{"encoder_conv_stem": true, "decoder_width": 192, "decoder_dropout": 0.05, "beta1": 0.95}
Rows from block 5 of the image encoder of a small image captioner, named by matrix and row number. Rows with one number within an expert belong to one neuron, the router's apart. Each number is 500 + 25 x the weight over its row's rms, rounded and kept within 0 to 999. All counts start at 0. Numbers have three digits each.
Before each expert's rows are labels from the 100 images, of 14976, where the router gives the expert most weight on average: "top examples" is what is common among them. Only what is clearly more common there than usual is listed. The data: regions of photos with short descriptions (Visual Genome).
# router: slot weights (encoder.blocks.5.mlp.router.weight, 32x192), inputs 0-191
# up: expert up (encoder.blocks.5.mlp.up, 16x96x192), inputs 0-191
# down: expert down (encoder.blocks.5.mlp.down, 16x192x96, transposed), outputs 0-191

# expert 12
top examples: text has "green"
router.24:509485530487505516502535489495480519522496509479451491489483497477471509491507491488496524484512540477514513482497542488516511518538491504492528499494525497484485450521480488511511492487502556514495437500476534520504487482448501488482445497511507472466491456507465538489539530526488465512486508452447511519492519522526501509466472491548510551484447481488525541459483479432506523498487544485502484458497531494509491554489499488447544531506517490491473498533491475486464521484498504496490526482452545477535496483476520500514513479532528476476459499464476494491511492456482528453
router.25:506489530493496519501511507505498496511487491509457498492503478473476490482529516496484538502522522494514519501506528492517492496539504526496522479487489477497494441513487502499475492501515543511510425513482563511516483509455489484532439482518483475509503467465469512497540529486498464511487501469429481518467506527531518497484453488520515575510441466475523545493459479461494500495492546497536498479469521506528461517474492489447536491498542474486506473525503470498483531489527486499497514482459570473515501484488516488498504492531552490477459522476462503465498498479509507480
up.0:511525546500546479521511474473527489499514455472492516519511530517498543532507459460499465468499521503465460489511471476469524534472469493452523480548524519482495488472510481479501536530489492478513521459483471523491533462504474510475533533516526468468498537536472528511475497531520520480488526511491530473524487529473467499506512475544500474527532544474533533478518505472512492496499530515473471484473509489458534511529526528504498534505470515527471483466478517482465457512533523476497492516494503527540523522464522531476523500466487521520501476491532469478491530539465529471
down.0:479507484495466474497543506489447493508497510478492511557465492482446500499476514515542525488519492462495506483481478480472510524518500482474487508538530487488491554485517507453492520472483465516510534531498473514537484443486525490460494435498559498528524545481514474477537460487483511487500491530525484479550492482480525501501513497500493526498462474523503486502506521502539503497459484523475496512545465495545539475496489538543545495507484494495488510513479511503483513495461519444479514483502474516486472502506539511517499561538512467474537516530540455518511501473467494505
up.1:549534510510488508530506506482491499536497478536510449474501472527497520502495515480504471484494502500531491502546441469526489498497442512461471472507512511542535490480477502488478505517496527522440516471527492506501494494502476489512502547514467549461508490503517496464519534513524551480518501532473499543502481549476469491530506536452452459505494502503506464481500471479482491540504489493467481476500518482465524426485472520524501509502485556491488463506475535486467457490528483487485487458492484532525513554513474488513505505480486497520511504491556500515538513509507472529
down.1:523481463503503452473463474478463481521477499483514515527499522474505498544468525497521535516498483516531517524490546491469523491509490520501492526494504478467482465490489516517518512526491507467505455524485459520510483482510475547513500481500503498475516493472445475491477483528467468516469520466528480493533478488542525527512546499523503557469446469558513513520498485528481524523492471509557489509523475467508496532526494518521475480515532475447517503472502466488548504533496522450481540523508474509500510498551458514509486500516517494490546501507467523512528478461550535490
up.2:529482522498474525495502492473553478479500506488461518556530513483507498485490511529503503441498524502520526494506519479535542499509550516501496518473485501500534501518495517495528492512503491504520514504498469513488522491524494498475478520458478513457503475504473483485506472546517523459460523481546478521516511449505511454472500515515532477466527548497487432467510503517495481484528489501529509512492534498502504520517498500511492484554440540485561505499477476497517471472492499547521500524479570524540548444463520514496461505487515458494502519535539462502500477505517518521
down.2:509511488519510480500502512497518515566511474494472514494468500521529526540463480499535452522513472485475493534477463486504466489495497533511578481484512501527466515523479518517440486491532527502496510460531507501487476500460511497496498552515519498509489534547507473455465457510495523476478512538505502475528490511489501453498497470529532490521515491546467467468475488534502475500515500492473474479530509496510558466486519503528481481485481533545523485513489537471490498487521523514543513487483478455503429496503486563493505508482508480512487524507513474509464479478518549477

# expert 15
top examples: text has "red"; text has "sign"
router.30:544523496478529495505530506483490515527517529487506508526498527522479507470560533478510514548574498492463485459513517508507480474509462443502536523523495504509510470497513485482493529504487553509521503463470475497475525508503516543474499506502510465506489470536489492479503502483484513519510509468474498451506513503479482490462517503503476481502527487492513513505507511429512517476520482477500481509480529525463508504521493502509543516477491459508476558531543461482518446581521533513490492509475519485488566507500470503464487473491454511523476499447493529488522530510491476526
router.31:517470476464489474533539473469509538504547517506517478485530539477492530502555510486484469495498499506502513481475489537516495463493504454509463502496502533474522509505524476481431536534474501477481533455531502477469529475520458468530521528493509514494509529505467518479525481531480498476468517520495494455468530507460476525458549506514513494494517531462522500471515481471484490467531526469461487537532520540471518473474480483492485523512535481533470539490471475514510531486543513499474518494499456484485481510537478510501504521492503467519540477497496531521524505514526553517
up.0:469500457470472515506503534511458527538501514459485443507536567516520501512516506550500510496524545505512509524494499497524520447505526514498484535466506475499531515544479498479508477523503518490503500522466503492451466519467493507487484559468453563500487490508542473489504507513482454525521520476484491486482493501482509507527483547510531510474496493490474490485488511496471521511467486500509545496492545475474511523520506484502544488501553494477483497513468512528517510493459482505511505494496515456492482530488530546509537473456472512459468477498508523534497550506559507456
down.0:533514453490500516478474521516452436518460438475495521491482466446479464474488529473508482471489503469497524441497496552498510489510464482500548484520534466511489509481508543511465488473470482490542477510500569486501506541493497476497502475483501506539515517480506481466502485487505478483491481536471536523490491446472489467516488453516495459523510520509484498487504463468482521484515475444505518449508475487499502519492500474523476509469509466518477548489482460510469498487527495487477502498491499452500542511458509485498520455529474492484474487523501494475499518491517513465
up.1:532562523494485480487464486548522478494521511513511522527527503467530497500509457486494456509432490509533507464487523461537504507433517494489497489513488489486509547494507524506504422493482508508549527483488493500511506486491440495525538504517480475507522506536549504488482486521447498495473491536546503492493523483498504523510498497507465499531553480481516527451513510493533488465508504489527533480514510468507518516490496520509405496486490500508539495498482471462501480489510493487473494434464503519509508520489491530547475519490462472526482473512507508518497514522505514514
down.1:495503484524550473557478485517474491535510501536499499516551478514504506447458507533504485545468485499484485509477464502475468485515491494474508523507488479521504476521495515502527515478525493527477507511518486527519469530491519494508495507512471500477528529486491543545531485525537484508544481474505510452474516471458538459547507512509483500519493517481482503502496496532533431479506505521484506501515521508478501494543515484517453451497490558508510524482535538526521505448571519511517484522505479519534468527491488477439494505565487492513463488534524488495505503543498491509
up.2:485488487468490529501529534489497582495464460478510483506550516518495480563512476557509531466495535492535497513507505531475487485516478492472503513518528507486512526522495507495467528523500527493540514520495542469510479500491513487506546483478486481475495527506499519502507549508517464471514540492551498461497547512500479470514465498518482505443523470496513515507471508485510477525484531480565536461493502492491535471558450532523494481477479505469502470519488486508538509542510495500527501494533485487489556452489434529473511493498495477512484480489513508475495486494476488480
down.2:535511493470459501489540514568505445516530543498533506501485483471512544523492436491504468499493484517485523508497462504509513538510535544503483499487482537486482491496517508463480508519463482461525496517478523510482498490512518467496483486500537544518519479533460509485483447499514547461466544529508490488522483478479494519476475451510491492511547529470496506468549467482515523500511488436466463525539505506479512509481443506490464501497510485522513501482470508503499466538487491482506520484464527481449434515509498516503517474522512469489517474532497505480506481506465495495

# expert 13
top examples: text has "red"
router.26:486511468457503483515514490457536497540493473513523533478471515488497521428526498465510459479521534476472496489502513459523481460500499430514468466471482498534504483470519508514458480514480526550474515468534514552492518470443487503476515535529497504514503505532514496470526520514484495520491531532482480501502510503517464505499478509513517484489519512486513506511495529456529511484496534482523514517542510527494511494504469482480554517444482475529491540511516522474472492509529510480541541507501492473474533481545453512496511532471489523504516493464449525543518549502484504501
router.27:517524488468506512545520504467463486557516506502489502500450493485505497425498510463500501489513512464519498490495512472521467458520488441522475428442481486550501476458538524512457473491505528521490480500500510512498491465453495511489519516550492537547517496509521493449521479488497524519499538537487477497469498498504498505496473497467513485479493518489500526508495549471493503481476531477534498495574509535481490509516487469477553494470495458518516550537516476480517491503510514500505499524495478478482502496519465514486515543481483485530528484480443499501504524494476502521
up.0:507513457468461522520518545486494477497496481507514501507495463548532488528503498529454481518511484480502493518503487494499556486467524475556526479527478457513438490518460487532505479483505502498507480468480513476506533531515431489474507485525528498501506484504541480519485489479495497452485516479518516521477525461501503504461499504490460564503473481475514502517456491469520497462542470494473489483556471503524474498481454509545484499511500515506493496465527539489490448492548491493537508502465484559516536481490484454489456519479483525490511474495489483500478503515458506499
down.0:506479481481512529541532536491506514505496501479533524510536486500530495498520504546494498529478490493487539491538528494501527470528499485557534524504479481480491483527479530506511475476530490517508514499458539488505526484514493495558494497507503501476455487501485495521514450536512487503480480460503544528481513484521497490485495487461522537476556528510498511491480488505467467471444450506524499470471458490506523542498470510528479423489522485522473505510533477496515461479502496507511496473488495478513506498478495487519482485481549540501472507490461516508554487549551443442
up.1:457529528510508496460506454479518512509523501484489503439523500492516530477521516472492488522510539521500525472492499474485506511483519506485542549504472474495506526498518530518445505478477546433483583497536510484487497507561496491489521525494497552476489553522486512547464516516477469543476491510477525482467499502501505504554490526488488490493520498490508499485520465508519486522529506524494489499468493524496509515471487501532476516459530494550500492489472491476505490551529477529505506480519531519506530499497514498538498485451514519531439466539495528489553505519526507519
down.1:509439499495502469511527488496499491543525484495495527488479499500525498505530504498546510518479485475489520495522479552532507473487498531484468501492529511460531539527503493499504474530519542541537469449509501539507503512516490459464524544559491549496526505568481529491494491480480505528512496495467509481520495463560506513493546553494504535526517488503511454467493477503505501492465531497488488439476470513480462510496485508519495508480484481511431524472503519478525497482480489506491456438533493515478496509516498513510439499499509478536501496518512533477469471525493503479
up.2:544490478461500476554505465524503524524484432533498473484541479481532476455513514515536465504531518491497467484496534468516493514524526531495533509512500523473505507528525504506500490532518495541487487499486532467498521521495517492455511473511562507549513492480517505471507528471502521516495517502482516535530486505500469454487507529523492483530465506493513501480504456491526509508528481445454489528471531529494495529493509552462545532514556480493452499479463516446481508485487514513460546473494513536522485481452497515521496471484532478465506491521512524504512530495497477490
down.2:456484463500450495525548526485477472502522506518509507535493478519491496519483491515463507486508534477469481552518497551508513527522518509500497524535485486538532505516488526484519499449461502461526493488507481463475474515488482496495499496498444488505508466476494465508459483477496467503523401523498497483478468478514474474498452484510540465481524494524533517489515448447523556492521504483515528485487504504494506501490492520491518590514493486536471498495476513537509509476485484498518457507461500505494496478524528472469496478492469517484444474473471510516497496502503491517

# expert 7
top examples: text has "sky"; text has "blue"; text has "white"; text has "clouds"
router.14:485504510527527512461528519510458471485468529494452522519469480495484473493527533486499544514470497467535519462492494487478472485540528495478528500476482455514462452511527521474507518472487506540526472529472492527519459519497531511483463462510510477506467464489523472494528521469493483543528507487468485483493528523522536514483491509508487549485449459520469510490472499481530517487463499496488531496495510540543497534509517477465515488488505519453486504545537466494529503502466512511516497516472532478510528496475454483464520497538496532463469534469470493483474520451528477478
router.15:467512513517507494510514508563516494540470489475492528498525509490515508515480524481522527465508500523494467491524528519487486528478487481491502514523521486516546512524479480469506489495554485512464476491493488516541493550490523469470528493493524549498543530492475540542465506501488492463488518462528492496534519468478510445460501476505500477534474484464482517472470489490475468492482478473493507532487474460497493509493435528514529502436527502522533539476518516514483485464535545524498533471516529508531439505476531493534493523547525487487484493521485485527512468546479483479
up.0:481498440496458512504440496478528512481513504509492478462493481499513527536518491472474468532526512533499484496519499538502510502471499500511462482499531506475527515491560488518499460515516502489519533505516503478529510528524492499511520497448506550504513514505466521533491499522537478460460496508522506545505492463521467493535535527467465489487527497519519468498477527561475512512537510490557473514518491455467492443503487527505504478509515498505519498490522501517485497495480407507493528504507499526529507503503529511481486518444520447536525478541487533488493487511488523558
down.0:504518497527511535472494489530461487506512522495469512487443488570466501530510522470453488482486484507515518532497535490493451459525501505508510482533513503462484498504489495454481518440482505471480457477471496517520481523521538489531496490500492523480487526521538533531496458489461531478508479511477500477498481562493533514502489519485506509530491490499493515493479483507500482448449483478465523503546475524522496554513519542524472515490491530510468465507465513499466480516539491530502482499437527504512474503491509493505459530505511457454496532467517457506530470484504540489
up.1:520530489465477505535475469476540518507533503513531461495510515515513545519471463475482466483502533539501498539503476517516525504448492520522458507499492537504541509540491458497507468522516517476484534468524490463485522472481469476487526537475481516504494508527467526503459475539488530489462487533530520518506520473490459506496515499480538455494531537445539479506516504487497486477530536481520482513521511520468505466516499497480469531494471469552533495484490512502466486510537484502515506511516469504513513472515523533515492479473481470534541450530510512530552521528463531531
down.1:480463539512545517539533497479513527547494490458503503467518518469497525489521515485516480471533504514486500469489560490493475483511474482466510479515483514503513523498479462518474504528513522517479462505508544486520506485514528547537524528526511536484533521516462538509501525512523486478448491458509472488497465524521483468475478468563529484515508489482512541467513519461523508562460490466491508437498519489485492523452465504505546506479512472510467507510458501483503492467513505509490537467486534486503472539475512508527509521477537486504482484485513496518516466539500537459
up.2:508514478476487479536482478474527522505514485506517469475527526524526526513472460515475474486509482519466480523493498531539522526463483485526463496523516525485538524487539469543501473541531484476473528469528492475481526510527471484498528534473465525473529520516470526541459474524518540472472497522533516511519502478470469481474519469456481464530546531467535469499520501537478478495531489474519468520512496480476509478489476518521526506478502474540530527474464528515476484469529485510475530474523469524535474517528532497509470501471489485530530476523530518515523476533493533537
down.2:524511492520502482477466548545440466519482493536501517484473483523511445501472504549531488507480465454510487487519474537463470493512495504518492516473497452508475479498479495501496490473489502534503535518510490467461446520502508491496506477468490500515481512469549466490520524480482511471527498513546499506497470470483522498535492500473482511505490521493511477520472502504538486497489477482487520530457514505536461475560498508541505439458480550468540525501500535537461528488510482532499466533467480509474507486542491474506477499493462514458520499526515504496534456505512460533