config = dict(
    model='image captioner',
    dataset='regions of photos with short descriptions (Visual Genome)',
    train_examples=203450,
    image_size=64,
    crop_scale_min=1,
    horizontal_flip=True,
    translate=0.12,
    rotation_deg=5,
    cutout=0.4,
    tokenizer='word',
    vocab_size=6471,
    encoder_arch='vit',
    encoder_norm='layernorm',
    encoder_norm_position='pre',
    encoder_activation='squared_relu',
    encoder_mlp_ratio=2,
    encoder_head_dim=64,
    encoder_fused_qkv=False,
    encoder_bias='none',
    encoder_qk_norm=False,
    encoder_parallel_block=True,
    encoder_inner_norm=False,
    encoder_moe='soft',
    encoder_drop_path=0.1,
    encoder_num_experts=16,
    encoder_moe_every=2,
    encoder_expert_mlp_ratio=0.5,
    encoder_slots_per_expert=2,
    encoder_shared_expert=False,
    encoder_patch_size=[4, 4],
    encoder_conv_stem=True,
    encoder_layers=14,
    encoder_width=192,
    encoder_positions='rope',
    fusion='cross_attention',
    decoder_width=192,
    decoder_layers=6,
    decoder_norm='layernorm',
    decoder_norm_position='pre',
    decoder_activation='swiglu',
    decoder_mlp_ratio=2.67,
    decoder_head_dim=32,
    decoder_fused_qkv=True,
    decoder_bias='none',
    decoder_qk_norm=False,
    decoder_parallel_block=False,
    decoder_dropout=0.05,
    decoder_inner_norm=False,
    decoder_drop_path=0.05,
    decoder_positions='learned',
    decoder_cross_attention_every=2,
    decoder_tie_embeddings=True,
    residual_init='none',
    optimizer='adamw',
    lr=0.0023,
    beta1=0.95,
    beta2=0.999,
    eps=1e-10,
    adaptive_grad_clip=0.05,
    steps=5900,
    batch_size=64,
    epochs=1.9,
    lr_schedule='cosine',
    final_lr_fraction=0,
    warmup_steps=290,
    weight_decay=0.4,
)
Rows from block 3 of the image encoder of a small image captioner, named by matrix and row number. Rows with one number within an expert belong to one neuron, the router's apart. Each number is 500 + 25 x the weight over its row's rms, rounded and kept within 0 to 999. All counts start at 0. Numbers have three digits each. After the name is the row's rms in percent of the matrix's.
Before each expert's rows are labels from the 100 images, of 14976, where the router gives the expert most weight on average: "patch colour" is the nearest of a few named colours to the mean colour under the peak. Only what is clearly more common there than usual is listed. The data: regions of photos with short descriptions (Visual Genome). In brackets: how many of the 100.
# router: slot weights (encoder.blocks.3.mlp.router.weight, 32x192), inputs 0-95
# up: expert up (encoder.blocks.3.mlp.up, 16x96x192), inputs 0-95
# down: expert down (encoder.blocks.3.mlp.down, 16x192x96, transposed), outputs 0-95

# expert 9
patch colour: grey (62); cyan (26)
router.18 070:480466502492468486498508496515520511523483486504507490511504539480517538477476495490521501453555534510480478500482544502493547561502457480476499520525510524478522539544473464475526495498527502543503506500494486511505542496440497470484496516512508525509535532517467538513486505503508472484
router.19 137:477477521495503498496529501512465479529493504507489505524508524454530506495473488465529555485536513507488500488499524477488496541558441482481507503513487507510485504542455471478547510488521477517502465527482490524518526510447504470502475479512507503493523495503479517492509538485497469523
up.6 102:521518486502481511517476500511517501487519478507482506493491526545564537552462474493493500502462524505460486504550491527490507530463477506501478483506521545508495491484522462521521470492494471534530511473499486484475554519518447477453555530489498462539508504527557495499473518532511521486
down.6 150:465476513539481526477497504503510520490446496504462494512502553490500514524519529473515504555503496498485507522518530514483496515525470459486513476511541495471498502486548493485489509509540486503474446479485514528573505549497532449490479500554536508488488482502470529532536519526541463527
up.7 026:500487506519495490500488482506501446484476524500482510477524530478491516526488494514499482497512541511520530531557490569484498447533540498523513532536518509446544474462492500519487487505486465529517517490496501494523525511462516498508487499501473499501508523519498461477444514520490460524
down.7 040:469496538490481486492516458454492483522528564472520504472486520492482479445483496522475467484499479507447440470490507521505528481481521545487495555512551523475497471512516530517495471471535485503495503502477494486545517476529529482565537530539472520500494493501511508477506484493456510522
up.8 027:501521503510541466515498539493511498480545511479492482571471515514539492496515468515500476541523492535558506487476467520541519461531479492502459536524540519511527505519462511453482523464506488512521510453523485492561491500444479507500512513488528508509494491511487522515515516488513491515
down.8 039:505481493499516530466527539501544537489474488468486505531487515507510523493548465481505534514522506488496481534530474511478507511441509541501443506503466487493491553497547490467518511500519507494486524521533505533530541516475504468472473514473539507482483484505506505502500504534513504549
up.9 033:541479486499515465505449494497556491513479518517482509526509488496519551544494478495471491500495500467514519481521448521494496530469508499495514507530520497542504470515535502496543459504535552516517499496452445484493453462488512498486516500484499488479497550507520509488515488502508494514
down.9 046:527559494561480509455478505489482517528506564495484517508510481523502486492473474479474516490512469494497480482487498485495483518494507488489505498460518485498520494459519510539537496495514506492561499525520492463482489479496562503518474428473459455515468488513518475496530481509496545491
up.10 027:493465518491484534488483473488530508503528498526545517477508495525460540533496503499437510549515528513512511509475494517494473510499491482535499503433467504535484515462487531498476490443468500513498519499529465509490513527499513532512479561469499516525495502545511508486464546530484525432
down.10 040:519465485476474484457453491545512487456477475519525506520527527537452489468503518518532497478559513472547513492486552484507524503478508469498544477497478491443527528491473493510536496482471505503506500516516489482508524441469530498511494459479467492483467482491485512508504545494500488466
up.11 038:503538494511513503496497507492509507478504472527470489543516512560528500502459486483503479530487510506514474486525480497498515510513486511482544498522540522460514479466500503461513554486467495462527501451475471532462498519476496500467535516490531460516495525517538522515475509525526538513
down.11 056:489484477515482494522494505503516487511556507517521508501501518500522526448512489485507510484512501490536549503477482508555550515520484508532458519486490517497523485508480487525514474524541496501491494525534512482484538532441552497501470522451470521524476441514489507504537530444489502529

# expert 1
patch colour: pink (38)
router.2 108:558523469483540503529510469471516528528549478506544488502492513491515511493496458493511433487473524471481487499498476466523533511455488508485474487528461514508492492502511480491483497540497507491498513471509488513455535474478475508508493537464465514486506470537486536458473508523507515529
router.3 064:525521470449485496520468484479497543480545488517548457465488502530526505470525483511480443498484525466476520512511480494532512487464516526508479504488488512531500494494519484531470465531490507487484545433516528470466525496515485527522497549486465498496454505539517493475468484528526520504
up.6 097:550537512500523498491504477479489504493510480485495516556497536481512517503498486482521455493534529489475495488515460485505477516458467474463501496516543550538507523498482508491526482548467490501490492487486467494477528496488497560482531490496496459462500527523512531495457519509513501499
down.6 075:529466505513510510507539506487489512482506553502520489463484518517482486464483497490471482504558512466489512499522493498552438514493481488522524519453470481493518485483503480528521472531489504500465492525498477518540545522496520509482500509465511483470499505505463491506529494547489518531
up.7 049:497489545505468552524511454452503510519502527497485492515481498493517530505475519503473490488463514480512501495479454471455552476490525534541456490508455516517498511477538486524479511485477500501531503492522507520453521502501549470476468518505497533509513504475474480461518473503510498543
down.7 053:523473532541502503512553470488458462518535465492504501500518502454537467479512466495489551482480521494514531500545493540497469493498466511487504508521486476479506465536501476487547471501499502539456491500524489497459496484478473500508451504536472507529504480538560507457502493520483489515
up.8 053:520532517467520551534487501517478484488497513489471523510473519447511487499526519542499487489509511501492509527531551537484493488488566492520497500486489509534555499500459543521501512505490522484510479509488516502517437515492501459509497471497471471509444457501447479504531527495528481501
down.8 050:497506544498501491538518517495427514537520510455494551518508493520492513515516478471488511538495472489489506479483511505479534500517502494500483539488495570466515501517497509493530489508489493489447458497460526506505491492457514486498460484518491494456475521479512502500469499528567460494
up.9 229:485498515530511497476491502536479462518493460487472530507505492528542515537462509497516527482495502585484450470539531538484494507475473477489511487509546491524482503514465502475513490474531499506519497491462479506510511524497497461476550503502523521510530542497514510517471518516520508478
down.9 175:451511504516471530479500521500465516460449507544484514490511521470509459501530528513500546513494525488515543531487524523509499519541482488516498482475512488495501481500506529492479470478512495524482454511481547519535486539488516479500454486524509487519500452480503467499514524483510449564
up.10 063:538509489485459487524509484497518506530553497512546488535503490502523528516452448477520498481450479555463461547492507558488485481441508509490476519518509510514530516518480495498488498551537506505526524486477453471464514526498479510518556502474492517506476509506459547506507496510500528483
down.10 054:488501492477495482472512520488510503512503499511483478453528509443465480529513508535470510523486516497517490489469481487500489490520515479555465522445501460505488535558524473528553504498494499518484523485511479499527442485479503476490514456490514535533465475462496515507521479488505509486
up.11 301:528534506501548531507514497496492501527532466519535496517523505463540511518458482476512497506474513480486477542520430480515545499501467535467486466524450501541465499481512485474456494506499462484467468487523479532468532472499462498525489516482474553496510462514494508458479525501514500532
down.11 374:467541495520512530493502511525450517458463501508463511509471501485519450538508531488483542550495511487486513485530493508473480516537500498521495471480545493500485453481530507495506477488501480507540464542481489550533454495518501467478475443500494460522466485464496466510528540477502478513

# expert 15
patch colour: pink (46)
router.30 102:520533451460475520511487501477504547455530498529553468492480481528501486493516484522472471545513493467509489586495507504533499487492513517525484487481507521493516507471524502530465482540458474484469527471526520480491514479535463530518489513485461497513470483493503447495498496496511513514
router.31 114:504538468470510535505472503487476536457508487534547475475499491537512476497512499543492490541493490479511511557492490517548520480505506522526493504486494502508510506492536504529483478526447486478474524493535510476474506507519458515540469495477467514517470456472522464502480494477523517513
up.6 058:480473508499530509479478494520478481527526477479500510494498515526541545501466466497512482489531549508502456492545522523491535508483481479526516496516487483538468478484457510517487523500529523524492487485446506526472513509501472510484532506531471520509529470514522514523433530529518484514
down.6 060:522516505471518490488489502526504500529513514501493473498546499515524483498524517490511511509495476503510474551516518458482492489500495506486553511494513464524482483511502451501487538515491508541483505517513509492496497483513499562502495499530503507512531459521450493470496530488525502488
up.7 062:496497502528531452531479459505527502531506482497496527479511517515517541506512458483501464506478537504493488495497484531499496478453492477506495516510499547502531494518502481480480510514482530507490552482501479495477506487506441507496533528501488505479504526522487542488478476544519562505
down.7 083:489483522473531522547552495461503533496489486505512487499523467487482510486497523447518503470522527491499497500469551472467484484485525470480483471534491474480525501499489465480452527465528519495506420521500481518530503459477516467507487505537539499464505499519462515489469513506487502520
up.8 037:504456527548491502487478513479493507516449547507495506464468488456454500483499502560522497541537492516491468476485463498488519514531500549513533486450487505492513478484455530513436514504488537483508468496502503466500495538508534528532484434508512496486487503494522486477546518491478455523
down.8 052:496491496489498529509471507480524505482510482519494540498493473528475478484455498479490506489471444490464484500501502513484500490498530526560514477521518514467523453500515519472485487513500484517535504529519481518511472483482451524549522520433480550486486499499511521520510481534541489521
up.9 040:480492481517522519510525503512507487548497511487533459467500454541464526521497496470500526490489495499530487482511517539523511506473522475521506491492533474534534461500493510496556488502488461484502550528494494572502473533534519518515495511468528506528547479482498536507495524498554522524
down.9 045:501457511494511539475530559488459451493467507472536501518563530515512511510523476505520478504486476550467544460450501482521482482533515486506466501462475493492525501517462509504546500504473523507480500476489549467500479496490469565574487525492494488511493502509494491487483507507496479484
up.10 037:480511544426526485530504525526515490496506490505516504489505541492515499497515496500494528490510520474491500485522482503532530545515466506501475529511526516530510492498512472497513529517530510514490512547493555451489503473475498495556504527499534475517492521468527531533460461543539514449
down.10 044:492440445499492531515504506464486504508503513494503469498588534498513513527469487490486506530457498481488488516519493488492474523449499530499477488495436544502477528496482532534524536511491478495495488462532523487497515523473506501510495518514517480544519483530478511481511487502474447497
up.11 068:518499532521489542469486506530495484523469526538498530505473491545547506493510494481514481463503516519520501495549508535513516483496479536515524494500476489511453466500475491522480446523518515498481522476463530480456502515489485484446511532492462513487497493526513531540467528524486495506
down.11 068:507484505514509475566510517482511474560551474529487482530488485469493492498485474504537482493520536462457516478465507468483508495475538543457497486556483491496476524499518496488500529546484487502515534500504495516501496479505458531516529504520494452514501551520478506462511517520498506486

# expert 13
patch colour: black (66)
router.26 169:511526470499481535490470521503467486472496528507505475473494465512475460495530501532467510555493478480523524535502492514520476490514561545550484504477505475503504488486525505534478477493490500484500502521507531476487480524533500493513476476472462510540477469466519447495504490466478494518
router.27 214:510495497517494524480484540522481498474474510496510517461503464520455461455542528551462509535509464490524513525511502520515481438514545517526516498474490477490498487457524547520451511491470518481480529525520560466504461509532519543531505477509502493517470523469532460519508465466507527465
up.6 047:526515518534525473535475464510532488511512481526501497469504543470536520494478507513520495503487543500509452536519465544478526513533486464504504497546531494516496510502499481451441492520518498527501471489525515493496505487498481521514473508493484508520510586463506510535511523566486483499
down.6 066:508470538541468516477502558514520493528522524462522499546490480463517478548498481466521493508517495462526493493516502529526531478508520487496486516515496500471497495513430522507492517442508483513445459496483515540521481480489486514478507506477485522478535533485472464523518497513471508490
up.7 124:506593459467515488542505492489522519502533487513492474501545509478523521518462455478508455478498527546481505495515510484515481520450485485490483472506527515510554520509488482525497459557515536529520489477477489529488540481494432501482520527478447486542538484536479512486505506544458480498
down.7 106:485515496457505511503484488494482479477480562498478488474477470485526530528527539498513518489488496512486512493508513512515506497516470472557476495489594458502496514504554485513476497501531504517524476546513500516529488528525518470488483498446453512531525485461509466462525496497501493510
up.8 120:494519477493506480527476470487532487533515479498492507480545523498538528536495476471509511477472520505510504463524511511516508509459470485490471499511506498517491518510466472510512470510520542520472530475471483510461556500473482472488579536466478550494537495498468518509464520546503481492
down.8 151:555481487499481505469504535512490509495481553513503531489509477484488468506549544534492514528520489474550541509492516487531481490532545523532498497454502463490471488498534518512483497496516502523494494540517549500502475500527508514546435509498498466498472491471505449507530490460494500533
up.9 045:526530469499527483537511505496524475508491454502512493522477493514484523492495484468513488482507535506445493491460507511474501474486462467508503501511531530535502496508475429501460522486514537527502527510523504483532515484518466534540527499497465477521501428512516528514531554516534463499
down.9 060:443480494493483540444497519448490532525528500506505477507508512498490474520532513524465546522553473482504522471452462528507483552519495490507457535485502529519483509523525523424463548492495461453475520500471449512483518470496481515517523494449503496500499520459527482532487478525496499474
up.10 044:470513543496477485513472505458499509499474484479516523486538498487476545484505534480514495472502517477502502556482485484500484495461497501499475485552496488486469450518474505512524515497513474501478514511561490460530508471536503451499533517495480526560541485492495486525457505520465486501
down.10 067:487506462510493477463485490488438515479529466467477491515495481494519519523468514532477479522534525526474532479527533508527454510457474534529510521499528460468508507485523507503514523493473498453488508492501486531520494496527540523467515506532526491535473526486505485484475477517520499555
up.11 052:495520537520520502528552457451528526547515514500523479492529553500562519467488507490505513485486479491477492501516479513468497509469492473478487489482474495478477485496481504444500508495511501522507462493508500511528537536492493515501498524489529496525482537523494501474482510567535497460
down.11 065:504464513510511564498479470469491479456565539475514538492514499542458512535548519520526511476517517505502483492524499511491503493502512509510461523497507511476489487526507451501545500513534487457484491555479518506489461497519497550529483506481454481530509482489527519505551510503536505546